From a checkpoint of a small rotation predictor: trained on stained colorectal tissue patches (NCT-CRC-HE-100K), 22605 training examples.
Rows from block 9 of a small rotation predictor, named by matrix and row number. Rows with one number within an expert belong to one neuron, the router's apart. Each number is 500 + 40 x the weight over its row's rms, rounded and kept within 0 to 999. All counts start at 0. Numbers have three digits each. After the name is the row's rms in percent of the matrix's.
After each expert's rows are labels from the 100 images, of 14976, where the router gives the expert most weight on average: "strongest on" is what is common among them; "colour at peak" is the nearest of a few named colours to the mean colour under the peak. Only what is clearly more common there than usual is listed. The data: stained colorectal tissue patches (NCT-CRC-HE-100K).
# router: router (model.blocks.9.mlp.router.weight, 64x192, trained with AdamW), inputs 0-95
# up: expert up (model.blocks.9.mlp.up, 64x48x192), inputs 0-95
# down: expert down (model.blocks.9.mlp.down, 64x192x48, transposed), outputs 0-95

# expert 4
router.4 092:456462481517475564544510442477503486533509528475418512533512490531502430508447541433498490486462531499510513479527550529476497485491501540528518516450506494451477451557475480450465422493503489519540537485507575528497522523576464515504567543469510402553414555480460453580491512382458434538
up.0 108:552491519465474509531472508484519473529517424501512486520558439566551515550537485414565488444523546522482475538505515513515497546432466515453564488422488425499464467502527487445471563482519520473516505529548559464470553538490434524526476484519438440505441439545504452442532472534504500529
down.0 112:498591458550436485480496452501465478548471501520522511465499484466554451490483500544442464501483469511510501461492463556449415586505519479450583461483517429564520564520483573500563522476522509495440481532416542478421567555509504535502465510480512456511504515403489425521450443484452465501
up.1 111:534529426533529445505517571474391476442478581462461473444516506513548480442443542521517522515543510454475542526490576466573494445516483468565506539505539492476513517536507491428589469531476531511455511500433442516490486535515507525543498525538498493497527427437451490483478599480529466443
down.1 111:537509543442531448570506511489486487462515467481479534479447566506523530464496486526460494472525483484519471523556547451509464561528504498415514568510478456562512534473521482529497519525372525519431441503494487459493482540448492450479404443462530482544506516535499456575523550494494478513
up.2 084:562550499554496467493456546512503448490475545480513551472473577501511530505501514495537484526500562480486510502496581529522436515452514428548541491525463514464478477401438438479502486551455547498469475556551519433508508439512497521596487575505482500460590476486527486514556490486511489508
down.2 087:545431539439432530511526544537446457471504451539479437486498483476450477513500546490433464527501512399489517561486541550552511467487475538506533423466500473512524454443479469427531527451465557479535576566485527511509497540516555493473556404532527515485530501491545558485487504550489475529
strongest on: tissue: adipose tissue
colour at peak: white

# expert 48
router.48 095:474503436486465425512443505420500532600543516506430523513455551555594529533570490532475596559491574456489521585483556505475439499484490570521546471493483470540533532573484511554513423543576507532508541444481542535469480537484480510518519530496545465586506541489522474515489490469460443532
up.0 090:511510489539497472529504525511414640499493600443470498539513520503454410509494474424482515514518495492525505454522404481525476452542504566500473544544525480488475536408516482527515469486493514518468544486527447524495521464512572486566438433571487569513568508493552495475523488493488510402
down.0 102:417564517484495466428507487529455537513447480444505522459546454590495447484491548500485444446497507436447585528520490541550507541479564544561481468533435488487547440568493494506546430446523504479475530455537518478496504535447554542527553522440502491539479604491504540520512534512495441523
up.1 100:524467523543539448553571502494518522507417538452548515537473508498592441481518457550487521505551471536513509443515467518447491470459478469474532499462505454459513469543473533359590504518471546535516562526475523506464422565508473440434464536522505534468483519462432503594505478473470482524
down.1 109:506516504457560461434472542476552526508504456516496447564426562485492527535485418534492469480502523458503518538475441533527426512547406551475561461458545523453481487514525542535485520481572477514493458491467497476477533488447493523583563501539540446514449516509470549533519530456504439529
up.2 097:587477416444487451510531447458445491547420513503544480491506442494543563475553524609480450557438544480538509473482500492469475506471498537553518458504418553478500471457587488513496509459468554436452514511551490500536509522487519454502548596481500461481546525418430536510503514448455508430
down.2 108:539514432516503467431453478424535508535550439528444458513460446523470507527462464506489539508462550586497482519474518424603480524421516485478478472532503514475492490546506485522462542522491536436494475528447497539561533483531468496492494549605533511446449541497506478452501492584444457535
strongest on: tissue: adipose tissue
colour at peak: white

# expert 30
router.30 093:474507475464545504485569530447548519619488559418412598544503492500531537521536515587523477513538460440491580547518482466466527579484508471515492525515510461482529453496459574505500462511502494499527531461518473548481495456538492507624512535492458477437430527524503436500505545495573490493
up.0 114:485567467451490466507561460533549493544462481537484515479544470494521530509527447505498508463428478471612476488500553544490469473446526479571504539517539478428522529471550487435490502459493572530479522530470535412515453484481526407485541508422572528453394480483486508551535566438500510453
down.0 111:513547530472530566407499528512484482533493429524521464494497477477497485532524476520531515460444514550489443470474420443457484443442548474523507491507397504477514468479528481471552560562498473434548473450535505459462466550553522554467428574536426460497425405557469542519542479519572484517
up.1 074:437518538434521451499501434481509469470533494494539489478493537494525536457437432502512527504465556510452475469494448414545563472445433551514458477465499532520431447513484496525497546521505520500445498446487498528526412534598490555510518491511572452470543538514496473491515447528492515534
down.1 086:519429490462509485475569490464521497499494549509379537470497508487466457505554515553458464507468473500532486509481523556530591569519497523510472509591562424455488528484546541559462426496501511476505521522397512510587411417487545494527531490545508485475429545509525431540541525497426496503
up.2 087:502523520518527455460514488494499496466544489503424456499491507534524444613474452527516547467567532479584485491540492538477455431469548508447469461466569517468535489450510519507440505503545520507518450481582477483545489470508494539442399529489511577517537452554489490506458445449505459438
down.2 111:488507541414542476561553475541532479580502458525460507485496425484462545497495515507522540479487409455565518506468370504551472524483470497465487511456487515484448538502530536430450573520558430520545586543445551458589452485535514517525481456487504526479482515465459517513527453466583463454
strongest on: tissue: smooth muscle; tissue: debris
colour at peak: grey

# expert 18
router.18 122:492514514509548498515484467558429527496605490563577489513525476480457510469503508456556528444527515492495497511469465583491509548523452519572503462538474451446506492545507518486422502429479450469513509572524493447527500470471448481443575478491504480460582499487544446538500504520529549530
up.0 097:558477509528487487513546448531522570532519545480474558500530503502490477459471464561449448472543624481460515487490459600485461449517518520432512582546558492490425494497486547512504460532473515447535498432529479508460514549529479489531463506484537475509540554483467448492488449548490454469
down.0 093:486475426507543548446479523521551518474479579522445533522492567527489513454567424502532508616411504483477422567446566474592471455472451489592400531518510502484512546484488526502489498440507542486516481534499500470490515542491479523515487502523535425506491486443507572480485537537446497457
up.1 116:467445425451492477453534538470505437487480461485491486506478515549469506473503545534571508514490549476475525483546489496484414518449468564486444492534457506503452466503567507601492479471507497551555491481560528455474494517468515489464492583484544449471597533479578425559462539460437500545
down.1 114:515455547587491528510465504440491504495477484540447482499479434539453505537480507516471488497585504543477411481507536526485499478478515453471493438465487453494456471500521543474503508589519477520506545534503504441477458558512480542521466463481448566534461460517476467551500528427514449503
up.2 116:514498506500525586500489474517483525487499462482507478470514429543567509517431518452561481528514588459486525595436532469499571522515503486551512432584495437487527480496455462571395452571486473483509486572514468549533550431527497489376488462449458533459556517505493462572507476477452531449
down.2 094:441513452534484508528451528509433460520638515489484457434462536477478507495488508613503515530511539541457510464485431511496459491490516469507456493553518500462490662613509501494472483517501538462545457521435539506525472481489520529458575517533481440467561462541494488464476502498497492491
strongest on: tissue: lymphocytes
colour at peak: pink

# expert 28
router.28 110:538529448478466421463519466504476533534428504454485448480533521512547466489411552498452506438513541504529486538495584507416525519426425586542498530458508508528480526555537530483557470502498567535534415546494484438504469522454515498542568484500550515523503460491544514429572575593584443528
up.0 072:536500443458514522515530474524505550581480468457516462556536469482493525535578490446561472523469476513484523503469467501537498503495487424443514505600493526462481501496516517461421476465522511370523507501481400498509570443502535478491486492547457563463532490628455517581472525526574515515
down.0 064:526558516559521545526497482534479480461505523455564563500470510505555517568536607537523502488596492566545521513442473536527501518501548532469491533450501492465494423545563513443470512514506550530571473518501503451442497459512473466501529570501543492461528491433513513469480506602532513535
up.1 149:477508427521443487485522467496522615534458517537467511528511498483509437581458480534504563498538535444560506567490476503517522381479463523519504504481522454504496511509517482462479527487513523544468471520516512510463437505478484461502492509478462475478465519454461506460524559463540480494
down.1 126:421462451477463539572516473468466483551602533490546477505519407519528516481558516537496493530568482479530493487551504507446489452564449501468512542468546492447472489522476516481444476553485517579500470477542538526496489409463519494506443530456395551570502516564468458526449469484473633500
up.2 089:448491500576453528494514493496485521486420521469517533499488440491442553519503512535381474485448467529466546536503456530471475541501527472498464532588529465491513483438533526508478464464536546551478538494449541478540378482534530473559471465462633472517519540501552517440484528542579533404
down.2 085:525422521505510539531443518490540515466551514485460538487515485506479557581501457522591444583553482515461522429577424447521524504548597524482561480558467511529517523498530515478425540428542508553532544514495526558514483517562408439559519475469499553522509472444513425457489491511511459420
strongest on: tissue: tumour epithelium
colour at peak: purple

# expert 1
router.1 093:514528444473512469499539534486502530559462572513434506503507502444526517571566523506541519565481462476602575551479460491528481503456495520562524548532556519500487504540512499445556474450572522543547527482467531484493543474520533478467503514501468485464550554501488473453430481480425477460
up.0 103:576566481493498485465428519497456482573482542549508563536486500533444546632532498486483535483434497480462495463538490479566491499455517532518478473426579509464495502537551454515474441528450418475515506513487521533528436513550481452605521447503451581555478521506557513425496533500478521545
down.0 108:488473444540492524421500483465540433482550510503497528487496429470524477547487537514447482547481478466568582514426544505600452534537531496472577466456495501493538397567433502468506533480491444454611508405491496487499495536514467458491499484542511501498466483443550499487501579495523496484
up.1 099:553474456439534455520522461507431447504536543488528499485512566521529504464465481492468480491557473532499493500486476536472531532517497437544528553543520439498528488479472468477402451491452529462514413523529474540527410535466521508590423459444517514483514514488576535509483501527506511459
down.1 112:451501417544491572504469537503479522512524613527479549481485527501547468504517480508490551588438449506456447473483485476444575586481516465518446459480478438510478507430549478459528480457469551526537440499519577457530512515457486517472535494501449449495475521568519496528506540522500446506
up.2 091:520464459519532449462596470484394497421516541466472468511467408525495543486472547501491512571505465504499519446552504496529518479559526463540486475524474501482480525516507485495431531472501526482502582495452570446575515539604516493429501496477541474513517539484540486515468514506475525459
down.2 083:413506500451515486542571578457526551479496450375494490454523473497475538500456463483468441520446462455434488490424490466506515512496473511487453491454493484561528503475505517475476486484575408538465446499487453524504578501495517448566560494506477483472530517563470571480469502503512512512
strongest on: tissue: adipose tissue
colour at peak: white

# expert 14
router.14 094:481493467527504560548477502409536515537508454413401510541493544532515472523532523526533507501552529473482531481443558434459514500399446571552553543523506501485469549492514527547477481493541501555544466469513503539463540522508538438504521515412489517542501569446464560533388498469485405543
up.0 136:518517499452479471538521479521499477554509524524555513473520498443484398590475539550451555472467516470534495472445519472476540492445501526514518482459509477509501534534514482454472576503488547531490439504566538495574418557524457444490550525544490532434435520425426559514564547455553463520
down.0 119:480437513489496554508488527418493459520564435453528596555529462498493453454514501531501491420476430438497530557532475485514423480548573467503465516514488432480481446472491511475495500508499536552507533531521494464494507509567478519487452477551525413523500458607551521434532489480453562534
up.1 077:514591535561512433389495480499540562514547537551484512475480441543455463415498503504492481518563478521471516474499480520537417486469498571533464509480513530544477510554522532435573457476440497510503441532511439483548466505573450555452452479565466520467502469549546554478473471513436546503
down.1 088:463502520445454444502488522523430506506532502513497454486529424505572501410474501462540503517506542523494462436497531564485467503517489512597471476470553511503521482454515398511416483567436450506528491465519489508477478561541536501576519541489508518477543568474551467494545542518556463446
up.2 111:430544488516495531460544497520549532545542470520525580532552517456519498531491516534592439479475452477538483551544500522469521540487505498553473463538443605531490529484519498487426480407507472527467513476453588515514583502518438509468469481461393467570514487451400472532440479446538516462
down.2 107:513463471457462514505574571438494492498374570513541523453527549471416459473487565475473520498563547511524434553447450503505499475497606499369499517550514419448476494524537547505566524473506543498579495532468460553502481511537480487515485498453509508553514461493479477491572496485506486545
strongest on: tissue: smooth muscle
colour at peak: grey

# expert 61
router.61 092:433491422516408558487475485432512486577513505459478484557549505609477462483503499494472507499478516449540481545451479469515481460440438515567476534495484475439449492535476539557516406508510498558559523463562521521451502528483449436525547544458547468549477553443441436511451481467519481431
up.0 088:514516485458492467496474572520482538458474511432536536578484468458519476524538526502422494513569572482509526466523396527468464433521495563388519469571547566506521492526479536626537494500490510469514498510490554489534581477523490560545524558494406496512507495407486515490482471509552484439
down.0 104:573578531540523455463455492535543544560515418508498385564427509480443437490538510491496520490501456563404481582532505530467544554496503505560555512577511416447449462513504511578489514556530498423494487456486492510525540522525470476423481470451512457540429488551534546523502517486544554532
up.1 092:493530427473509487484435480519422546481544484492523506481557426500458517536389450510438442449459492464535571548529526580509487503483470524520473433549544490522502549475445475520510539403456491529551510509477544475454472503494513482500541491499535502473461536577507443481491473509439517482
down.1 113:616519498528533532476411544515563546521525518443539516446484531521461446470611539489566480480555485494512481500483514483540454462495551545478493497468505480497473475475549514514570479453528480506480491463501464524546486528491525567545514492497512481441521541528519466447482535477423602494
up.2 100:500556496503448581445540477485502446503494514508506534534559505478444500469414525477501446527508601466451572462507492568468469525484471506534516424537562465440479498494481472481525530466519495427477431431490514496433433448506476500474506477445544556526516486509419486519505489497508483474
down.2 088:473508533517552521516506515524557513488459467420464540558490466462478446414485500563545473564525499500447448515485471517529518496380535498410551441557538429475477525325514514483471538539532489469549517428464494509532518508503513524484470523529501441506513607460452489482573565493526472543
strongest on: tissue: adipose tissue
colour at peak: white