From a checkpoint of a small rotation predictor.
Training: normuon at rate 0.0018, 16900 steps, batches of 128.
Data: trained on stained colorectal tissue patches (NCT-CRC-HE-100K), 95.7 epochs.
Rows from block 5 of a small rotation predictor, named by matrix and row number. Rows with one number within an expert belong to one neuron, the router's apart. Each number is 128 + 32 x the weight over its row's rms, rounded and kept within 0 to 255. All counts start at 0. Numbers have three digits each.
Before each expert's rows are labels from the 100 images, of 14976, where the router gives the expert most weight on average: "strongest on" is what is common among them; "patch colour" is the nearest of a few named colours to the mean colour under the peak. Only what is clearly more common there than usual is listed. The data: stained colorectal tissue patches (NCT-CRC-HE-100K).
# router: router (model.blocks.5.mlp.router.weight, 64x192, trained with AdamW), inputs 96-191
# up: expert up (model.blocks.5.mlp.up, 64x48x192), inputs 96-191
# down: expert down (model.blocks.5.mlp.down, 64x192x48, transposed), outputs 96-191

# expert 19
strongest on: tissue: cancer-associated stroma
patch colour: pink
router.19:157073109131139131152179125144059175126186134109125055122143174083126178152156097127118094081102156164146111130185165157158140084110100105159123138131102099134102123177155116086149160127098154097129136109173072116105096091172121139144139077127148174137129136105066109124099166169116118112
up.0:134118153130127144189142097114081113124099177142144118059142078143121123079150123090139116135164109121093136103223194101138154121138133150081134139155128162151082194162135116087074142162155111146127059099099115065108110123133185175116201145132070094092135110063148181207121099133123138102
down.0:128118142160077191172125125190177099153158147105071087122154118175161167127156127112089131062157150103164105078159093156110197098182118130133137163144095137135107123128104090146151139115113133079090168136194133167078153102163096108131150124182079115083117182175128130085157161127103176117
up.1:226143162166185152154134148166154114168104111123111161155117151113176143136101122100116038141092240148170099108118107128155127068138095146193107123139122093104174156144080157074224134122134114164069127122128173132129150102139134123117124085143123129147115139140134106118134118130136125075
down.1:136147174114142141080106122176136085147107100149150195130099142137127136133071125137130182154100141093127152096122123106187134161110029142120059069124176160149128154090182159075199156093105141125095179179067123137119128119168146187110176112118053167098128144084145096139086090167102127127
up.2:159136179147115122100129118176144104148180141169150117176102136170111082154142125169111086144165081135119144152147070155105138109110120191130102114145188118133147123111107081111095108131144142158121186117112175103136059081135090133108173180099138145133077101156086168081178121150162095098
down.2:176147102081187167180106086102128133133155131128145131058096087163102089106112158131118106079084145107178096119108132183114134173147099118149120099126178126163158125093165115151090116175190159140079169150123124103165088190139050127138123093125166119151161168051109193118139158090078105097

# expert 44
strongest on: tissue: tumour epithelium
patch colour: pink
router.44:130107160098139113094112132139072169080128105147121091118147158196134131137163144165172153165114106103172191106096145104148145169140161132130150109154095160139122076142086128155146110090086109137125094121142138117123095147154122158107139154163113127074096074109091079149176178184114091131
up.0:136111102160143130098122159188098129108140033103200163200102150179153117126121117119146121106160140078141157148097147143093164086124144087108129143134088154122108187170136171105140074100138131113147144172124117162159129115115167080100135159104127127100125100119102146138203144152123105100
down.0:027104165121155089201137149141151119126071082094130160102163091154208153159128118116120119119151078147119121135112087073137110160104105131168184071053108080136104112155205108068189138103099083172136180143115103123125163097106126192145111140132064096131156156121136111172065142179146121080
up.1:126116184120165146069133128186083090187106055140136175143128135155141143132118119132114161079125159120152163159139150082088079089120174175086146141139149106057148127161127074121161218132134149123076123188120142088110183114150130166098140147107144124109139081173149130113147118083136129077
down.1:113124084147084122102122149077141095098133105157108076167078106084121108130092163136122146119135092110148108066127168211137076120113120171118133146155128147137128117138176131153066129096070169180122161045149119135123167104171110109148159156128139119128062123157161087209155149102115198128
up.2:179111098126148130152134138104108142115183067126160165167128146102125125176109121121141085192158125157097139131140132116069127117183089073136110124168136140157134065095085134140047151107118140128155167147181153150094089142133160073133164109049098138117142133124125148184113125204095119118
down.2:097075118125100113123114169123116131115157130121126131068134079110099184112149159173113114098133121125158158084137102127222147145115136147146158095165133113144127125124136094055125136104110107049127120111162165094131084133208094139203169114176075114146104061073094148118122102078119160152

# expert 57
strongest on: tissue: adipose tissue
patch colour: white
router.57:137184180134133118077143153095156126123168112128129144158184102150112169096110142104104092091201112129127193140112118143102184168165121148162162197116111165153143117109115174188165051183119147106133096105134142128121085067107118114166084119158197091149147114064170132102116142142095124098
up.0:102165124120150175154149130134170137122194109144096134125141103101085153218111161175140152121153189132086121151111095173150132106197102109109146205218173138129152118108105083133121078156108161119127170182147114147107189111214122069133143119141121164127141151086196152138106100161121115132
down.0:105139183077169170116126126132153117064113155105160104116126102079134138242081134158094101105157110128056162093112177080156176107102122107124099196079144132129089169094137101125113121128152149155109149124113150149093133141144083154087158164167120130079151150170163143114165129103097101119
up.1:123162089126102147148133116129111118135106125169111090110172131100170141174132135078153107149115148150161124113130122093107110182118070157157118110081147074195161129083131160163100121121152119142187017168101133128110129120082139121125193102155140100158145147052173146182136135115122131060
down.1:095042064118110102190065145126151205172123153123156098136124092119148115089201167168099094111133175138165123082137110119128172101156149171106093197168156124126089105100090133150143173152135105162100174105161149175111166056126123183198153135130165119142100139095152160155159104122162142164
up.2:107125129080104165164129140121129133172103150167139125155104093100093137082112150169089162058130117153129171104082137083173133055129128130143098157108119119174126138166129109112120105136119119082136146173154114104093145127133095110117124087097107171163134105132110133098117111138157157100
down.2:157131124149103153126150129143153065066145143148131135064130145144137130119099180150102112140067129144178083077157131134140112105078118159156127087118152141149170132099126107101084094150096124084154142131187183117103105150151120160103152111181177114101192170092085114147128167150125102112

# expert 17
strongest on: tissue: lymphocytes
patch colour: grey
router.17:176136116076075167126086147093139162171149130111073126113094139130088101153175112160121126115120112160157139112145151118133181103092124131121205093166116119170122098093145111096090139150145118103143188058116167176130091118132113082143156194141169124143185152121149155126167130058172099119
up.0:116139148164177130030085199128187136133066098144124096060153094109119158096120150111089090111179128136134133136136117114112145080191105168130141132110134114147131102136148109153175098110124144149155125093154243139122098113118212096169142105169101139153129118153106113111114078139095074154
down.0:177106117174144200152167132057106145112103191160091113119108161105180089179122114142138172112087149166161155109148086082118140096106134074124179122179074110126112102168138102138167200109131106108140121101096114101157112110125103106093106087176081131114127141100120101150033163089141132103
up.1:132194141181088135176129129149142109121123106126124120099070104167149158110130142133179137073108100165133087120128072129110102106154093116159122126158103109127145181129155160144076162146106145065043103137119089093166140098091070218152047130154167158176092119147134122135126135052125132211
down.1:069086134112205129059124120189164146151154124084112166117169069126126149108126094164134143122184129118150170103117172113103103189079156173104091123151174143190092163135130143104128088055117118133134183089174125162130128172097107067116145136122160112075149161141122130124098162095147135108
up.2:136138077141119141149129097073101129116142181123070118214131159160121146138191074127123136114055100134081152141178117132118153184035159141093149093109110153130140153144144116216128102141160167087177154080183135178099140115093143094134116106192117157090116134160120096145156152119137116169
down.2:107134205116094169065132143151136124119088089136072155190195146171126103151110114108155162167109160071135121136083146139064087088121067124126160132135097127127159198093095143117104125129117109193114126146095080128171085135114155067110127105138141088125132166151131100174103159158083160114

# expert 52
strongest on: tissue: smooth muscle; tissue: debris
patch colour: brown
router.52:175142149177158145107069124077114103119114118100067187124207116116147132147135106115116135110180140091123161077139092167129076139086127094093090131058110197138117119170100158111144170175128112125152076164142093130110135204132140140168090095102123103151149151113110129147099104094028120081
up.0:184124088148090146047101122132160123169103109126117155095199151109156167098092134104167114089069197116135136105110137139137178194115125095109108138085146111090166147077120165107161130126132124110157133165122147092114109118139165088130160091059124126172195092104159118081098123124125136089
down.0:064156184106163193082127127135121175119122078119173179052087160136161187111113109161093133116123149093160127042066139119160033121138155126139086199121119152184116108135125132106120086128070116084154193108029122167171120126135095102136098089160139073126107099104139141127113171147118140106
up.1:088183095112150083138162101142196111152134157116078115136115117205138104160126099184172120130113099127208123083120118114103145183120106122102153162151075115120119041162134126118129152112133150218068125084086196173149135180113117129125148097055196117125105184077148131070136114117145151119
down.1:109161131147148143176137106151161069104089080075102141129156088078111132100112113155117147122104151105084136113153131098163112186112104187196099083148140123156115047125115104093146102134130149131125179071085137072104136121148130173115176142109119131115145113164045106176132116098132114095
up.2:153143089105122160087133121171139118106106177105117148126137102166179139123153141135140082143120171114089127130084084122145116076141181138133098147203146132202122080150146100204115109148118125140108133096138200122095053145115089144100150061138070126187150128114125090123095125104125132207
down.2:180132146065173120197148228157096168110086097184153155116136086125122138122060116124142171116170151103175102146122153161159175134167118144119130070155118049160192094105108167121099127152089105147111097168186120110105079108122115155170117131072111109138140129159143143147119093080133095149

# expert 12
strongest on: tissue: smooth muscle
patch colour: pink
router.12:171106119174181149095147169158095167120124120129123149103186129130149126133114135093095155096156149175120062094140153109119109144124113150139072133108111106111161150203130188197139151175078085128112064134119132159119131129146118129114127084167121121121189097094049120088086162097088167137
up.0:112142131102133094042123155121127115141134152165158132137043135109122102066120146104116134179126063144101132171126115113068121128137127101135116171157156104108143164194121110142066145111132174126151150113127082117090101091137079138105080163196112114130116163142104130118215161125135094179
down.0:111178162111127079144076116186118152104149139101098163151163071173161114144140109059161190079180141180090163159139161136137086136143146123115154166110162155145149100125097228174119070099147155112138117070128169127102142128130133140157088157099088146121167157128106159047100120068116115114
up.1:146111120122147082130142116070100132068134155107162132155119125115101130130091131182173125103152064112143126087135185094171179114159160047128101178110128128131102135132138084183054084123132070166134155121096119179151111158161141068098102143155132175094119149112092120123159171106172142123
down.1:103194139109124147078079119093067144120138103045140098105138081110140160094166108099166105149106089121114155191098108100162122126133105119160150166113158082146142148121152086105141126132129101141102118126127118126181168136117152081093107150078119160128168113109040151211065137151071158139
up.2:151089114146140139115108142143120128169116098154102171167106117154132167083130031147178109140088083089087137150166137114145173120117148091137093132145167185120175094063122102121127137107173166161142110172103076148152112157085188132133096115126134157101163076106144115078094131190092130101
down.2:150141114176138122165099208122166159153119103129148088182162145102140071110127125167110127155088143051118146158124073155138126160118124106125129087115137086203130107175155111157158169124101178134146110114147167140163111138129143083154150097069079078112079120075121058141124175199074076147

# expert 5
strongest on: tissue: smooth muscle
patch colour: brown
router.5:129142153151165147149086058117099173083155101126107110100155121102147132116108093129120111109103136153095083067113171128135072148115124175081074091055112183126080133180161159190110118156108157148134060151112143092113173098152138124151106142134172102090133142105135111084119081080114135044
up.0:103137129090105138156106111064208082132137122096141166124146082131162111163148141170081115142106117228147138152148067130183169140154126104098162128177113127150071117082135122125155160101133156127081075113125175148125129166133136151053147088066071152131114093149107125142183144139088158100
down.0:084087128118126105157138121117133110175070122117095123136143178173154078186122099111093170179115167151114112087143123150106131106099071142204132130129162150126086160133135144131168113104107060162077115084133131057090132120097158115075149129098117119137125129142106146150146128125094155131
up.1:115088095154129169154126099099151158129057139121094135117111125193144141062114177111148143144083123126163153065198139105160118142064124094126093129099159135130168138143161123137083100148152102093091106117095147086125199105096117120133115107115185146170149114140100091081156121059117154074
down.1:158138135111118166109116099116138093115150126119135150087081148157103130155118104147136083174130136112118098124147102119136155141129140105181102124119133090172106086126140171166187148146096153199120113122138150113101143126085142139102074145124143134093102171160119101138056126082151111062
up.2:094155160114077123088137149128123128123151068151142101160145162143121164115147114131144088149094128121136171118121151121115124127136118197095132144148167168188135137067086142095083057106092149171115144108127134148167113112217133099090114129185153156184129089131129154147166131131096166055
down.2:164123140078137115107145087169103102104096103149139117132128200062189109069133092162155160141144121099102135120141093134153177103106128185153128106118154094146149190118102124117160162049135127125122177140138119123136100158173118117139093136177092140131097159131143107104144148166077132119

# expert 39
strongest on: tissue: adipose tissue; tissue: mucus
patch colour: white
router.39:164103176175182141175124170181112153112102062125059112110148135094129112158088081092068161111102167097164125101129069140115069145099107114155132084111078185135153115175163154148114131140155148142190083144135110166117125191132109141131095075093133137122171130100133124069124106116149170141
up.0:077137104115087140162086120120107132136080125186190158143152119115168126192141187133132125128177066107133125146120166134102138066189134156136153132185092113130128174087091124097134146106090190112135111107118091137122168095135132132121190126208107142104106151134080073129098098161142173136
down.0:164140117158124121103144132114088148187136104141149109195114063154143140203126099119110075161089114146111107116122135124136136102179068118135175144147189108134123137096152148160100129118162104157148123105085123190103151097130098121114152157157134114194103145145128095092151130103111141162
up.1:147198144118179116151124143149106097137129092147172093155116104200080155077108157116136073101144104117142135155141118122157170087141135149080142183145103135098170104128067160088038133132116159116126152121171141143111120151110136134099138158113119080108156129095165117131136113179141104136
down.1:076123108123164135197131137119086138142122062147137164122116168155196155109104098075138203167161118065133165080119085151153101137111102116117160165073083137114123071109116168113150172111130140150133137093145140143131088130111118143133146144115079183147195080096093072165138133144067131114
up.2:179148109127147106089106158052169068112135120158127104117109111104148124165141087109121140144102187141139103134042093127168153159150165131145161124116112095128174091165116141162152117112159122111204113119101153129132094147103128153122129140219156185163079150166112116144170120065134085129
down.2:075111174112162159137092161136098111106142079142134167065155120121172064125136174211126153109104088071158087100109078127042168139136165135116148125132062128137149101142145096103117125128078097119098160104106148084118112112112117140117151154076169101165132178116121112145103093065114171148